config.toml
model = "image captioner"
dataset = "photos of plants and fungi (iNaturalist)"
train_examples = 45211
image_size = 32
crop_scale_min = 0.7
horizontal_flip = true
color_jitter = 0.2
tokenizer = "word"
vocab_size = 1482
encoder_arch = "convnext"
encoder_isotropic = false
encoder_norm = "rmsnorm"
encoder_activation = "gelu"
encoder_mlp_ratio = 6
encoder_inner_norm = false
encoder_patch_size = [2, 2]
encoder_depths = [4, 7, 4]
encoder_widths = [64, 128, 256]
encoder_kernel_size = 7
fusion = "cross_attention"
decoder_width = 256
decoder_layers = 8
decoder_norm = "rmsnorm"
decoder_norm_position = "post"
decoder_activation = "gelu"
decoder_mlp_ratio = 3
decoder_head_dim = 64
decoder_fused_qkv = true
decoder_bias = "all"
decoder_qk_norm = false
decoder_parallel_block = false
decoder_inner_norm = false
decoder_positions = "sincos"
decoder_cross_attention_every = 2
decoder_tie_embeddings = true
init = "kaiming_normal"
residual_init = "scaled_by_depth"
optimizer = "soap"
beta2 = 0.99
lr = 0.0029
beta1 = 0.95
shampoo_beta = 0.95
eps = 1e-08
precondition_frequency = 32
max_precond_dim = 1024
one_sided = false
adamw_lr_other_params = 0.0014
steps = 25000
batch_size = 256
epochs = 141.6
lr_schedule = "wsd"
decay_fraction = 0.3
final_lr_fraction = 0.1
warmup_steps = 1250
weight_decay = 0.04
adamw_weight_decay_other_params = 0.01
Rows from block 11 of the image encoder, named by matrix and row number. Rows with one number belong to one neuron. Each number is 50 + 15 x the weight over the matrix's rms, rounded and kept within 0 to 99. All counts start at 0.
# fc1: MLP up (encoder.blocks.11.mlp.fc1.weight, 1536x256), inputs 0-127
# fc2: MLP down (encoder.blocks.11.mlp.fc2.weight, 256x1536, transposed), outputs 0-127
fc1.1241:50 59 34 65 63 72 51 49 49 69 57 60 79 44 32 44 38 27 54 45 53 72 29 46 65 72 61 61 51 58 50 37 62 39 26 58 54 47 58 39 60 49 60 40 61 44 70 49 48 21 56 67 44 56 40 31 40 27 65 82 45 46 43 37 48 73 38 43 32 63 38 33 20 28 50 64 39 39 46 60 66 56 76 46 53 42 46 67 51 45 38 44 58 68 59 59 14 45 73 73 68 62 50 68 55 32 69 63 47 37 39 53 64 50 24 48 45 20 40 38 41 39 40 43 59 37 52 43
fc2.1241:74 33 50 57 43 73 81 39 18 45 25 37 60 41 56 45 42 36 55 44 43 45 53 32 76 62 70 86 68 49 66 55 26 81 64 43 54 22 58 56 39 48 82 48 48 72 50 46 41 58 46 44 68 46 31 75 49 46 76 44 56 45 67 66 45 47 70 39 69 44 59 74 43 08 61 44 43 53 55 71 42 34 39 29 42 41 28 47 14 56 54 80 55 55 47 30 28 37 55 49 65 64 68 65 50 46 42 32 30 51 25 46 68 61 32 30 50 61 57 60 33 42 37 54 36 45 51 46
fc1.1242:49 52 62 17 39 46 78 69 60 48 36 41 00 57 54 65 59 16 42 20 53 56 43 41 40 49 42 31 48 54 42 69 23 65 68 47 52 29 57 65 49 51 45 58 68 59 59 51 69 44 51 29 76 22 31 48 46 33 47 38 50 55 34 40 71 51 61 59 55 54 34 49 46 41 29 52 65 71 68 72 38 62 62 67 66 60 62 44 73 32 32 31 75 55 52 76 54 44 67 62 44 51 37 73 41 49 57 38 67 47 28 41 23 71 60 37 80 73 64 15 61 25 37 66 37 49 54 57
fc2.1242:50 56 25 81 51 47 42 59 57 46 50 42 36 32 36 63 66 47 63 23 48 69 09 62 51 70 55 40 60 36 58 52 55 59 51 45 51 34 71 60 48 36 23 43 55 48 65 40 47 57 38 66 45 47 33 55 51 55 60 20 61 48 50 61 53 60 59 29 43 48 45 61 65 23 39 51 48 56 42 40 49 65 42 41 55 28 54 57 35 55 60 57 26 33 56 49 55 38 77 35 38 73 74 25 42 54 49 45 62 52 85 68 42 54 52 37 38 44 73 53 36 48 59 54 54 40 75 47
fc1.1243:34 40 58 26 69 18 51 62 65 45 53 39 57 66 38 37 42 32 56 37 65 57 31 57 76 49 15 32 66 72 68 47 33 49 42 56 67 41 35 50 68 68 43 31 56 51 52 43 26 48 59 47 75 41 35 67 36 42 66 51 33 63 49 49 51 58 44 25 49 40 43 59 53 53 67 60 47 81 36 37 33 74 80 33 70 61 33 47 60 42 60 29 36 53 27 71 34 55 24 43 54 34 30 47 28 41 65 67 35 56 40 65 59 39 66 62 67 58 46 44 28 47 25 59 43 53 80 32
fc2.1243:58 27 50 46 54 30 37 48 61 53 51 34 40 49 85 64 48 68 64 62 58 52 76 30 32 49 48 47 63 37 56 51 54 68 51 59 70 54 11 32 56 38 32 32 72 36 16 52 56 32 49 51 53 53 46 50 33 57 44 78 74 67 49 57 46 35 44 47 40 23 66 20 75 50 65 72 59 60 97 49 59 58 71 40 37 66 19 39 53 16 38 69 46 74 40 21 42 21 52 47 27 67 75 64 68 91 43 54 45 50 46 50 27 22 60 63 41 22 50 33 23 34 46 48 46 25 46 87
fc1.1244:43 35 47 49 46 57 63 70 57 51 66 36 47 38 56 53 40 50 34 35 52 29 66 38 42 53 64 64 65 29 46 70 64 43 28 61 38 39 30 35 32 25 41 45 57 55 41 62 52 57 51 74 56 46 52 30 53 70 57 30 47 67 48 49 50 41 70 25 73 58 45 56 73 46 60 60 57 80 49 55 62 28 59 59 09 59 46 52 61 37 59 43 49 50 18 54 39 72 21 56 73 40 57 36 50 88 46 35 50 28 46 67 24 33 49 31 70 41 52 42 46 53 35 46 35 47 49 65
fc2.1244:76 64 78 53 06 78 47 62 27 51 44 54 53 61 51 45 48 47 31 47 34 56 23 19 39 46 50 54 55 39 51 71 53 64 60 79 99 67 72 14 45 46 58 48 32 27 59 43 43 61 32 46 48 75 59 44 70 35 41 43 54 52 54 58 67 70 73 52 72 23 57 71 38 31 48 60 45 20 68 71 49 43 39 63 42 52 60 60 49 33 63 20 57 49 39 56 84 53 62 65 50 35 32 52 63 42 18 34 55 46 40 52 52 59 70 48 61 43 37 52 16 64 50 64 88 73 42 30
fc1.1245:68 35 57 56 32 56 38 58 40 71 42 57 48 56 69 53 70 68 48 20 49 49 58 35 41 53 41 56 32 35 53 69 62 58 55 77 26 28 26 73 51 44 24 54 69 61 51 54 34 39 54 58 78 72 64 45 45 47 51 63 53 63 35 59 40 32 47 54 34 80 52 32 63 73 63 52 40 56 32 41 40 32 42 51 23 27 80 47 60 54 47 49 53 65 54 39 53 35 42 44 59 34 54 53 39 53 57 36 49 43 87 59 23 49 71 53 41 52 54 48 52 62 71 22 69 69 50 53
fc2.1245:48 45 24 73 25 28 43 60 50 36 41 47 25 31 46 64 56 48 70 42 46 65 30 48 44 53 40 54 53 34 47 23 56 58 40 45 45 51 65 30 35 54 44 50 51 45 65 53 59 45 29 39 46 41 53 68 47 30 47 49 59 39 59 66 61 37 64 43 60 67 29 35 41 32 48 54 50 57 51 61 32 53 45 45 57 44 27 65 37 51 69 62 62 42 41 47 48 37 55 40 76 63 50 55 33 33 53 26 40 77 32 24 49 41 58 42 55 42 56 55 55 26 66 36 53 61 50 63
fc1.1246:20 45 56 75 54 60 62 75 48 55 61 72 59 31 40 65 59 52 52 60 59 53 71 20 37 35 57 49 54 51 69 33 61 55 81 49 72 39 33 67 60 56 38 59 50 37 61 39 45 46 48 57 89 70 53 52 47 37 64 64 46 52 40 47 14 59 20 73 47 31 22 45 46 56 40 53 51 19 42 31 66 75 39 63 38 33 37 51 64 67 48 62 51 20 51 37 72 51 71 35 32 26 40 65 40 74 44 28 43 47 47 37 52 21 50 59 37 60 64 60 27 50 45 49 68 58 49 39
fc2.1246:63 49 40 31 55 33 76 57 51 47 39 42 42 63 31 36 56 73 59 65 25 49 69 52 27 64 56 51 43 43 44 42 62 39 28 39 40 22 22 36 23 43 67 51 21 32 39 51 26 30 46 43 81 52 66 60 15 55 69 59 48 49 33 56 34 62 39 53 86 41 55 61 58 43 24 30 39 67 66 51 57 50 76 80 42 44 32 49 22 45 44 43 23 33 26 66 53 78 51 30 53 47 62 49 32 70 49 55 05 52 35 52 74 36 49 35 41 71 53 50 44 69 45 51 56 50 70 62
fc1.1247:65 57 50 64 54 28 53 56 61 43 50 45 49 20 66 26 38 63 48 55 36 71 45 33 67 58 56 66 36 39 70 20 75 37 65 69 60 68 74 51 53 15 46 51 70 32 61 51 65 39 35 48 36 86 66 35 35 31 50 41 15 47 63 49 43 29 55 58 49 66 34 27 73 58 57 39 32 31 42 98 40 43 34 44 72 39 44 44 57 65 84 27 40 23 85 39 49 69 58 61 46 35 62 73 52 68 36 11 58 54 49 40 63 30 81 40 49 94 47 53 50 44 41 45 43 54 26 35
fc2.1247:59 57 16 53 48 56 59 45 61 47 59 34 38 38 51 52 42 75 38 37 41 38 47 95 41 81 24 45 24 19 53 65 76 35 61 53 82 58 42 20 41 57 31 65 45 44 71 49 46 39 41 36 60 70 32 68 27 49 41 65 69 56 57 82 51 57 38 44 45 42 46 46 76 51 41 48 72 72 38 29 55 50 86 35 57 64 25 72 52 57 40 35 46 57 48 59 58 56 66 42 53 25 60 40 43 52 28 33 48 51 43 48 34 55 52 37 35 31 35 66 44 29 32 17 39 50 51 69
fc1.1248:70 42 58 47 41 50 60 34 28 50 41 40 61 39 57 41 31 34 64 55 22 63 58 47 47 33 50 48 37 37 00 39 32 67 64 42 47 44 51 40 60 36 44 73 40 24 28 21 46 36 74 45 76 63 63 36 39 49 47 51 72 41 68 43 64 43 73 55 57 15 60 74 56 46 54 58 68 61 18 40 46 41 40 68 43 53 45 42 56 27 26 61 52 64 64 67 52 24 42 56 53 58 29 67 57 45 55 56 36 28 48 45 43 84 61 55 63 64 48 17 45 46 46 41 35 20 58 50
fc2.1248:49 50 30 67 50 55 65 53 49 55 32 60 62 24 47 81 30 48 74 45 33 59 73 72 55 40 56 38 56 58 29 46 51 68 58 64 53 55 87 42 36 40 52 54 52 59 56 55 58 52 34 39 54 39 53 65 48 53 54 34 46 44 50 49 47 64 62 34 75 26 71 63 41 47 54 72 73 54 57 71 40 49 53 42 65 41 86 36 35 64 56 27 37 51 59 42 18 32 60 45 49 50 87 39 51 49 54 38 61 62 43 37 50 60 47 64 51 42 46 55 41 73 52 45 63 27 54 63
fc1.1249:70 38 55 39 40 76 58 51 57 41 57 79 59 66 32 59 71 74 53 68 44 30 39 39 31 57 51 45 18 50 44 21 49 67 63 51 46 31 21 27 89 24 51 54 64 75 54 65 55 48 52 40 49 70 58 33 61 22 66 76 66 59 60 43 43 56 36 72 66 16 31 35 44 60 67 21 45 31 37 38 43 44 55 50 49 83 60 51 65 57 63 39 63 55 26 62 67 51 25 63 52 39 57 57 54 59 53 37 72 80 60 64 31 75 52 60 65 28 68 66 45 54 48 44 69 18 15 49
fc2.1249:29 48 44 58 50 83 54 55 62 52 27 53 19 33 76 18 44 43 50 36 62 69 48 46 51 44 17 36 30 19 48 69 38 39 57 36 61 55 50 59 44 73 63 35 32 45 66 40 69 34 40 50 66 66 79 48 48 52 75 59 39 45 67 45 28 83 57 68 29 41 47 60 62 55 61 30 29 49 53 33 42 31 60 56 39 55 69 41 26 40 38 52 65 38 42 34 45 43 53 59 32 53 75 82 70 61 67 40 41 57 44 71 50 51 52 41 52 29 35 34 42 43 44 49 57 37 60 52
fc1.1250:57 48 61 60 41 45 36 71 41 36 41 42 54 30 55 51 67 77 04 45 46 46 45 59 51 37 73 54 32 55 51 24 46 78 66 24 39 15 54 53 53 95 61 60 33 47 58 67 37 39 52 40 31 47 44 54 60 41 46 33 53 43 31 74 56 60 30 38 55 64 61 77 52 50 12 37 47 35 56 22 53 34 58 19 55 63 23 51 44 53 88 60 64 54 54 43 24 48 38 39 33 37 36 40 49 75 73 26 25 42 72 50 60 40 55 50 52 39 56 57 51 65 47 67 71 79 59 48
fc2.1250:66 55 40 62 54 36 50 64 48 38 56 44 45 73 52 45 38 24 52 44 68 61 66 44 35 74 57 88 60 33 53 63 31 53 55 59 60 48 60 66 41 56 71 54 41 36 49 33 71 75 54 51 69 46 33 48 36 64 44 36 47 41 39 48 75 54 72 32 60 43 56 74 48 69 42 27 37 70 36 49 18 41 49 72 52 54 42 56 48 65 43 49 45 51 53 67 22 57 45 52 33 38 54 47 71 43 62 55 54 58 61 50 28 66 41 47 49 32 31 42 54 74 56 61 49 42 54 49
fc1.1251:07 23 68 56 42 47 36 48 53 39 52 37 38 73 47 28 62 59 58 41 64 44 49 70 46 63 60 33 33 48 42 36 40 50 61 31 50 32 56 40 54 70 40 24 51 60 70 59 56 51 49 46 43 38 55 56 22 49 55 54 46 57 71 59 50 36 55 56 42 74 56 44 53 53 63 58 60 60 42 42 44 58 41 55 48 49 65 50 36 68 41 41 47 48 28 45 62 59 62 69 73 48 66 53 35 53 40 80 61 49 63 54 62 36 39 38 34 50 66 60 46 49 26 50 43 50 59 47
fc2.1251:50 54 34 42 36 51 48 44 59 42 47 54 48 60 66 39 35 52 36 39 56 54 65 59 56 54 68 42 56 48 36 54 48 54 59 46 69 42 65 44 60 54 61 40 48 46 61 34 43 57 52 55 52 62 48 64 42 53 41 32 71 72 47 64 79 46 49 67 57 53 58 59 49 30 46 34 65 58 49 62 55 50 48 48 40 36 46 60 35 59 58 64 53 30 47 59 35 43 49 34 56 45 53 42 43 45 48 33 55 55 31 54 36 45 53 48 48 44 29 50 43 31 60 49 47 52 62 67
fc1.1252:26 19 57 65 28 41 41 31 26 46 46 32 52 67 68 70 44 63 83 33 55 66 43 65 48 51 46 35 34 40 31 73 53 55 39 42 49 70 34 45 25 40 74 38 32 64 52 53 32 33 78 56 63 50 30 57 37 51 34 33 80 76 41 28 08 49 32 29 44 44 37 45 53 52 31 39 71 59 34 54 37 64 56 34 53 55 70 79 51 37 36 51 62 44 69 46 46 69 39 63 76 56 44 41 38 56 54 41 59 78 53 53 58 62 43 32 32 69 71 78 62 70 19 43 51 30 26 51
fc2.1252:51 59 45 64 65 51 75 87 53 48 56 36 27 57 50 58 46 66 64 56 54 44 78 47 35 54 45 50 36 54 43 56 56 61 44 61 74 60 55 29 34 39 72 42 37 46 33 53 37 66 44 42 59 41 38 29 31 47 56 59 78 39 60 47 42 35 41 50 37 34 53 27 47 31 46 55 34 56 45 42 53 34 46 72 47 38 40 34 35 64 48 45 46 51 77 63 38 45 56 53 52 47 64 37 46 49 77 48 48 43 34 90 60 26 57 57 34 72 66 39 42 70 75 73 59 48 34 36