{"model": "image captioner", "train_examples": 45211, "horizontal_flip": true, "decoder_norm_position": "post", "beta2": 0.99, "max_steps": 25000}
Rows from block 5 of the text decoder, named by matrix and row number. Rows with one number belong to one neuron. Each number is 128 + 32 x the weight over the matrix's rms, rounded and kept within 0 to 255. All counts start at 0.
# fc1: MLP up (decoder.blocks.5.mlp.fc1.weight, 768x256), inputs 128-255
# fc2: MLP down (decoder.blocks.5.mlp.fc2.weight, 256x768, transposed), outputs 128-255
fc1.528 [116 153 173 149 200 136 182 140 102 183 221 136 136 125 150 162 113 124  97 108 129 167 143 155 156 147  74 146 103  98 131 188 109 125 112 166 115 149 110 176 132  96 155 153 120 106 184  38  67 121 127 124 111 119 157 115 131 116 159 130  79 111 108 159 132 173 129 134 162 165 163 140 169 164 128 118 132  71 144 155 129  83 126 119  87 139 114 108 138 119 134 153 118 123  95 125 111 133 133  89 121 138 148 141 145 163  66 183 103  77 134  97 137 123 188  65 115 128  72 158 132 129 132 116 216 127  95 148]
fc2.528 [147  92 158 132  82 175 127 128 163  83  81 120 121 110 149 111 127 115 168 126  81 124 149 176 227 110 110 173  87  70 123  51 121 134 151 121  62 122 118 124 135 178 101 115 158 115 134  65 146 131 139 117  91 131 121 117 208 214 178 143 134 149 110 145 129 113 168 125  96 117 115 122 168 117  79 162 199  94  26  91  68 180 143  91 146  71 101  88  86 107  88 150 201 186 111 103  56 104 126 171 149 124 174 168 115  87 134 115 100 143 189 103  74  79 124  74 136  98 116 105 142 172 107 106 121 103 151 179]
fc1.529 [ 80 111 138 134 119  98 110 154 135 144 144 125 141 133 101 116 147 113 133 151 116 166 123 101 134 116  91 116  92 114 148 123 111 132 155 127 133 126 152 104 167 141 133 109 107 146 139 127 146 149 110 132 126 146 143 177  98  92 153 126 105 153  68 116 139 129 116 149 163  99 103 149 160  84 141 119 118 139 133 141 126 118  97 140 145 154 160 136 150 108 167 134 121 163 117 155 100 132 152 119 168  95 104 128 133 126 134 108  96 129 111 159 129 140 122 142 109 148 132 138 109 156 122 118 133 138 143 112]
fc2.529 [ 84 117 164 143 121 120 128 114 126 120 172 125 115 123 118 114 144 119 152  95 132 128 125  94 103 127  91  88 115 122 200  87 141 155 145 120 171 118 156 123 142 164 104 153 138 132 106 109 149 168 141 138 119 161 146 116 143 151 158 147 124 126 117 124 183 100 123 106 153 148 137  85 113 148 137 106 142 140 145 164 121 132 128  86 113 148 136 106 128 107 148 140 157  96 134  88 121  91  80 145 101 106 103 120 132 127 120 129 117 146 122 100 168 112 106  77 112 139 140 138  99 146 104  83 100 102 123  99]
fc1.530 [154  97 134 177 122  91  52 187 105 196 178  75  86 148 112 141 142 197 130 217 150 127 146 110  52 109 150 101 120 139 128 200 176  84  92 103 197 154 126 152  52 166 175 116 171 145 116 255  96 168 110  80 255 184 130 156 186 135  37 178 148 180 164 138 120 144  91  93 119 104 154 154 197 145 115 103 187 110 106 120 106  99 102 153 129 140 100 102 131  28 150 107 117 158 127 142  85   0 119 109 144 134  54 107 109 114 111 112 176 192  21 184 206 183 105 210 106  84  66 174  72 114 102 159 195 195  91  91]
fc2.530 [141 169   0 210 177  84 103  91  93 237 138  92 104 170 114  95  37 135 170 104 144 113 127 135 139  92 119 107 147 201 149 104 178 141 149 242 230 149 100 103 113  55  98 162 157 133 147 201 112 137 161  73 190  98  94 104 141  51  75 139 165 169 134  82  62 115  31 157 168 168 108 141  58  96 150 103  99 115  96 185 118 110 146  39 135 165 194 174  91 123 141  74 135  63  54 132 228  55 222 155 120 147  28 165 115 134 102 156 175  50  67 101 109 105 143 106  85 162 177 171 131 176 164 131 167 126 193 130]
fc1.531 [113 204 139 113 136 130  96 151 105 132 162 145 134 109 125 211 153 119 135 103 128  96 193  80 167 135 177 121 127 176 139 103 104 123 128 139  72  73 122 165 109 204  98 134  89  99 125 181 145 149 119 134 141 105 171  41 142  93 121 167 141 135 115 131  99  96 145 102 197  84 112 119 118 110 185 147 107 170 136 126 113  91 114 123  97 172  88 147 120 134 148 131 151  50  81  91 200 108  66 134 129 128 173 131 155 132 196 113  50 191 133 142  67 192 110 129 125 118 156 102 107 104 177 144  92  52  88 137]
fc2.531 [125 110 176 158 120  91 155 102 140 176  81 110 171 148 149  99 164 127  95  90 108 111 129  78 128 112  96 144 194 195 115  80 118 136 149  98 149  96 153 113 185 114 136 125 160 154  96 162 169  99 118 130 102 117 154 116 118 102 124 189  82 135  90  92 101 156 129 190  77 146 150 116  88 185  72 147 142 171 200  94 149  74 150  75 167  88 122 133 102 155  81 134 109 173 126 126 158 151 122 126 133 134 161 133 122 115 100 130 164 165 132 121 138  88 120 150 132 133 102 155 112 118  95 173 137 123 143 117]
fc1.532 [ 59  80 138 117  79 109 203 124 149 145 171 138 163 148 118 150 159 100  85  92 134 112 184  79 126 119 105 111 109 150 114  84 122 159 170 118 131 122 159 104 137 153 102 184 110 156 107 134 106 118 107 194 120  85 106 131 142  84 191 139  94 135  90 151 148  92 138 162 128 159 162 116 188 184 160 115 134  76  81 166  96  90 147 120 166 165 170  93  93 145 132 167 113 134 138 103 123 116 149 122 119 111  83 155 134 148 117 139 110 124 152 189 180 140 236 101 104 146 145 149 105 198 114 153  60 129 140  48]
fc2.532 [101 132 113 141 128 120 116 155 149 133 169 130 172 157 148 125  96  76 149  75 158 128 138 117 117 145 129 141  75 123 152  40 112  97  95 129 118 110 159  92 145 111 138 146 133 160  98 102 158 114 103 122 134 152 113 168 124 178 146  84 144  91  64 135 160 106  97  78  70 108 164 119 109 126 132  87 105 131 150 149 133 147 108 137 117 115 125 107 128 135 154 104 109 117 120 118  96  77 115 192 124 136 156 104  96 131 118 131 133 133 137 113 156 117 171 116 165 157 144 136  98 151  98 168 107 160 196 101]
fc1.533 [165  95 157 116 109 130 125  65 102 201 158 170  65 148 127  97 100 128 147 119 150 114  80 125  53  73 138 154  64 107 155 160 144 175 144 136  40 110 103 138 106 149  84 139 147 116  87 153 171  92 116  98 131 124 161 128  83 191 122 180 159 133 150  96 157 153 157 105 119 155 107 120 160 115 105 190 170 107 172 142 112 102 106 148 139 151  75 163  90 136 107 124 125 110 164 188 144  39  99 115  81 118  50  97  82 166 114  92 105 182  43 136 179 144 117 159 140 120 127 148 150 129 151  92  88 178  99  81]
fc2.533 [131 109  87 122 168  78 112 119 155 132 110 164  99 181  41  95 118 106 120 129 130 100 118 151 156 118 145 139 150  91 171 178 121 152 148 193 134 103 116  82 114  85 103 137 135 168 147 178 165 141 183 146 174 110 119 124 177 154  93 169 157 141  74  95 191 142 109 142 175  83  81 171 137 131  82 107 184 145 190 115 115  88 132 124  77 180 116  79 138 130 126  14 135 127 169 127 149 171 128 148 168  97  45 152  47 124 160 143 138  85 159 141  86 119  77 141  91  56 101 166 121 188  94  57 113  93 121 156]
fc1.534 [148 124 159 100 119  75 167 139 136 140 174 109 120 119 162 179 162 116 101 105 147  77 150 120 110 103  82 135 132 170 120 160 120 108 149 117 116 158 128 122 184 101 123  97 172 127 131 146 143 108 162 133 125 137 146 117 142  98 151 143 151 116  99  77 164  92 119 132 145 152 167 152  98 120 121 119 150 149  98  76 151 147  97 147 158 112 149  95 157 135 165 127 109  89  93 108 178 142 119 183 140 114 104 197 144 171 157  88 111 124 157  99 125 112 150 121 120  91 134 122 165 116 111 130  89 124 145 119]
fc2.534 [126 136 163 117 134 137 112 118  87 106 130 141 135  87 132  96 126 110  71 163 170 148 108 109 107 105  97 122 147 131 112 136 145  94 127 133 127 141 112 140 147 128 105 110  71 135 135 106 160 117 154 115 149 140 138 115 147 134 101 120 130 118 126  99 133 123 137 124 103 155 111 119 133 103 104 103 133 126 180 164 147  93  92 142 138 116 131 176 114 101 139 160 140 119 109  96  94 114  99 137 117 117 153 135 133 182 142 163 140 109 139 114 124 190 134 170 127 128 171 139 134 136 133 136 139 149 167 168]
fc1.535 [137 128  95  87 133 166 107  99 101 129 139  94 163 149 118 115 115 147  74 128 133  78 179 161 141 144 157 107 180 128 184 108 162  90 131 221 138 160 135 124 134 115  76 105 100 146 117  91 139 133 115 113  82 170 138 134 129 108 127 182 146 105 123 127 126 111 135 143 161  77 158 135 146 121 119 129 104 165 157 115 104  72  93 129 128  63 138 193 176  84  99 100  76  98 131  43  77 155  93 131 126 109 182  73  96 140 113 161 121 107 156  85  61 116 106 178 167 129 174 129 118 127 109 173 137 111 136 164]
fc2.535 [148  93  73 123  78 126  87 106 110 118 134 138 112  83 125 129 119 139 137  93 157 147 170 156  65 170 126 164 136 195 145 138  72 109 131  71  71 111 155 124 102 109 135 152 142 141 125  97 112 138 114 136 153 122 150 170 109 138 148 142 117 106 116 149 138 152 138 118 144 142 121 128 111 121 142 156 156 120  98 132 160 143 147 180 151  98  99  67 170  99  88  97 127 128 106 130 129 151  84 106 157 169 105 115 139 121 107 166 144  81 160 144 120 167 142 156 101 129 161 141 160 161 177 135 134 153 148 116]
fc1.536 [115 117 131 115 131 120 113 159 140 127  67 106 138 171 171 149 114 112 123 137 140 180 138 164 189 104 133 142 100 149 116 161  94 150  59 152 221 145 117  89 200 138 126 150 178 156 138 114  85 166 116 140 152 130 100 141 122  98 155 154 119 103  99  79 127 119 142  81  98  99 164 124 148 138 110 127 164 109 183  92 156 115 170 158 122 137 114 120 191 150 122 163 150 109 112 132 159 118 121 101 115 119 162 139  96 132 128 133 169 225 155 137 116  90 137 167 193 110  92 142 164 164  82 115 125 108 160 122]
fc2.536 [129 102 128 120 132 147  75 220 107 162 136 138 135 153 118  83 122  82 123 110 164 135 121 143 133 100 130  99 168 123 158 121 130 123 141 132 133 124 109 102 135 153 142 108 135 104 126 143 114 104 176 125 108 118 119  93 149  71  92 137 145 203 135 134 139  52  99  78 172 161 161 175 189  99 143 104 178 119  93 159 141 116  98 114 113  75 122 165 161 133 136  95  94 109 148 101 125  95 154 108 123 167 165 134  85 143 148 145 120  68  72 132 103 162 193 111  69 170 172 125 128  84 185 107  96 154 137 144]
fc1.537 [152 124 118 125 115 129 121 119  92 153  88 127  99 102 118 122 138 128 111 147 122 174 113 121  92 111 116 126 141 108 121 131 145 145 119 136 116 144 126  92 120 113 154 132 147 120 110 138 122 115 119 103  99 134 134 148 108 128 141 130 154 102 100 165 151 180  87 114 102 150 190 138 162 112  91 104 165 110 142 153 123 143 114 168 122 147 112 117 134 108 121 124 157 147 144 134  68 140 116 110 136 106  87 116 117 112  92 106 146 149 154 159 142 117 134  88 149 106 125 156 112 124 117 131 118 124 142 102]
fc2.537 [158 107  89 173 114 128  94 123 147  95 129 119 127 148 102 107 116 105 132 138  82  74 137 136 126 125 109 104 108 100 165 127 129 100 126 128 125 121  84 156 106 101 157 110 163 121 127 126 109 152 109 115 146 117  84 164 169 144  99 132 105 168 137 122 148 130 136 167  92  94 104 140 111 118 165 134 145 109  59 107 174 137 130 102 131 124 143 100 102 168 105 139 107 158 110 142 131 159 165 148 120 135  98 184 124 119 150 151 134 158 166 138  83 135 141 184 133 117 143 132 137 131 141  44 133 139 151  93]
fc1.538 [159 145  99 140 140 121 175 150 103 137 117  90 142 121 127 151  74 140 125 101 101  59 143 117 183 126 133 169 146 169 160 113  93 115 139  85 110  89  72 155  94 147  82 130 123 128 161 117 138 151 114 128 141 136 121 142 123 172 169  95 132 107 160  99  75  99 129  62 122 121 164 147 121 110 142 107 123 120 140 156 112  84 111 113 135 119  99 116 152 167 104 111 107  91 140 127 159 153 117 120  87 156 159 138  78 133 129 132 171  99 188 159 141 122 133 103 101 162 106 120 135  99 156  61 159 145 139 186]
fc2.538 [137 184 199 128  95 171 146  77 139  89  64 116 124 147 171 135 201 109 108 129 155  76 115 106 112 105 217 122 190  88 159 172 158  49  97 119 132 180 132 138  98  98  95 133 118 104 101 192 148  99 166 106 133  88 174 121 154 156 139 120 171  80 170 169 163 123 190  97 153 171  83 120 127 183 117 179 186 121 178 109 118 146 139 153 184 155 100 105  94 135  94  92 150 124  77 195 119  84 114 131 124 127 140 123  82  89  90 151 112 151 133 112 133 112 153 122 154 131 122 169 103 108 123 134 171 147 135 142]
fc1.539 [137 125 125 149  90 155  83 103 143 118 146 127 135 114  90 130 148 130 117 115 123 134 112 107 120  98 143  86 101 128 134 119 108 132 147  95 105 105 124 122 105 100 145 138 158 120 140 154 136 159 118  98 125  80 147 109  84 130 159 137 112 122 109 134 119 126 150 126 178 127 123 143 120 106 144 111 137  99 147 142 133 145 105 100 127 163 158 112  86 145 147 117 150 141 159 134 105  87 114 118 135 109 105  77 117 164 133 145 137 136 144 132 136 153 152 123 126 117 116 128 141 121  87 141 122 134 111 133]
fc2.539 [107 179 120 120 154 117 133 151 132 156 146  71 101 106 148 151 102 142 154  95 102 135 140 126 106 143 135 159 130 137 150 113 135 115 129 135 173  99 129 152 101 118  68 101 112 143 138 121 137 104 143 150 150 131 120 148 141 100 132 153 139  98 110 124 127 114 143 141 116 109 131 120  81 155 149 139 159 141 129 114 153 134 138 150 172 139 124 146 135 109 123 112 135 155 113 152 160 124 129 107 152 115 137 127 136 124 123 118 141 124 136 106 105 133 118 124 120 140 134 149 144 125 145 134 116 131 157 129]
fc1.540 [139  98 155 131 111 157 178 129 122  93 112 113 107 142 170 107 152 152 136 149 154 116 100 140 173 149 134 164 109 170 139 163 152 148 124 149 177 147  83 102 113  83 137 128 122  94 121 140 122 114 149 154 133 144 112 115 149 123 113 134 122 112 144  91 158 189 153 146  86 128 120  69 157 126  84 144 159 113 143 139  99 132 148 169 106 134 130 150 137  83 103 147  58 115 109 141 144 139 145 123 121 171 163 149 197 127 115  90 144 134  99 144 121 121 138 144 162 107  97 188 110 121 130 131 127 110  53 170]
fc2.540 [ 88 155 120 115 152 124 181 221 124  95 110  97 108 187 133 137 126 127 160 106 169 113 126  76 157 144 180  87 178 151 145  78  97 136  61 132 132 105 135 117 201  75 154 177 118 136 127 124 128 119 125 182 172  90 135 117 143 135 107 130 151 143 149 115 117 129 152 125 156 142 130 126 190  90 149  91 154 176 137 130 149 107 134 104 110 135 132 166 105 154 172 123 131  84 156  32 127  82 115 116 134 139 142 111  84 136 168 124 153 108 181 103 136 140 167 105 122 179 128 166 106 174 162 133 130 122 119 162]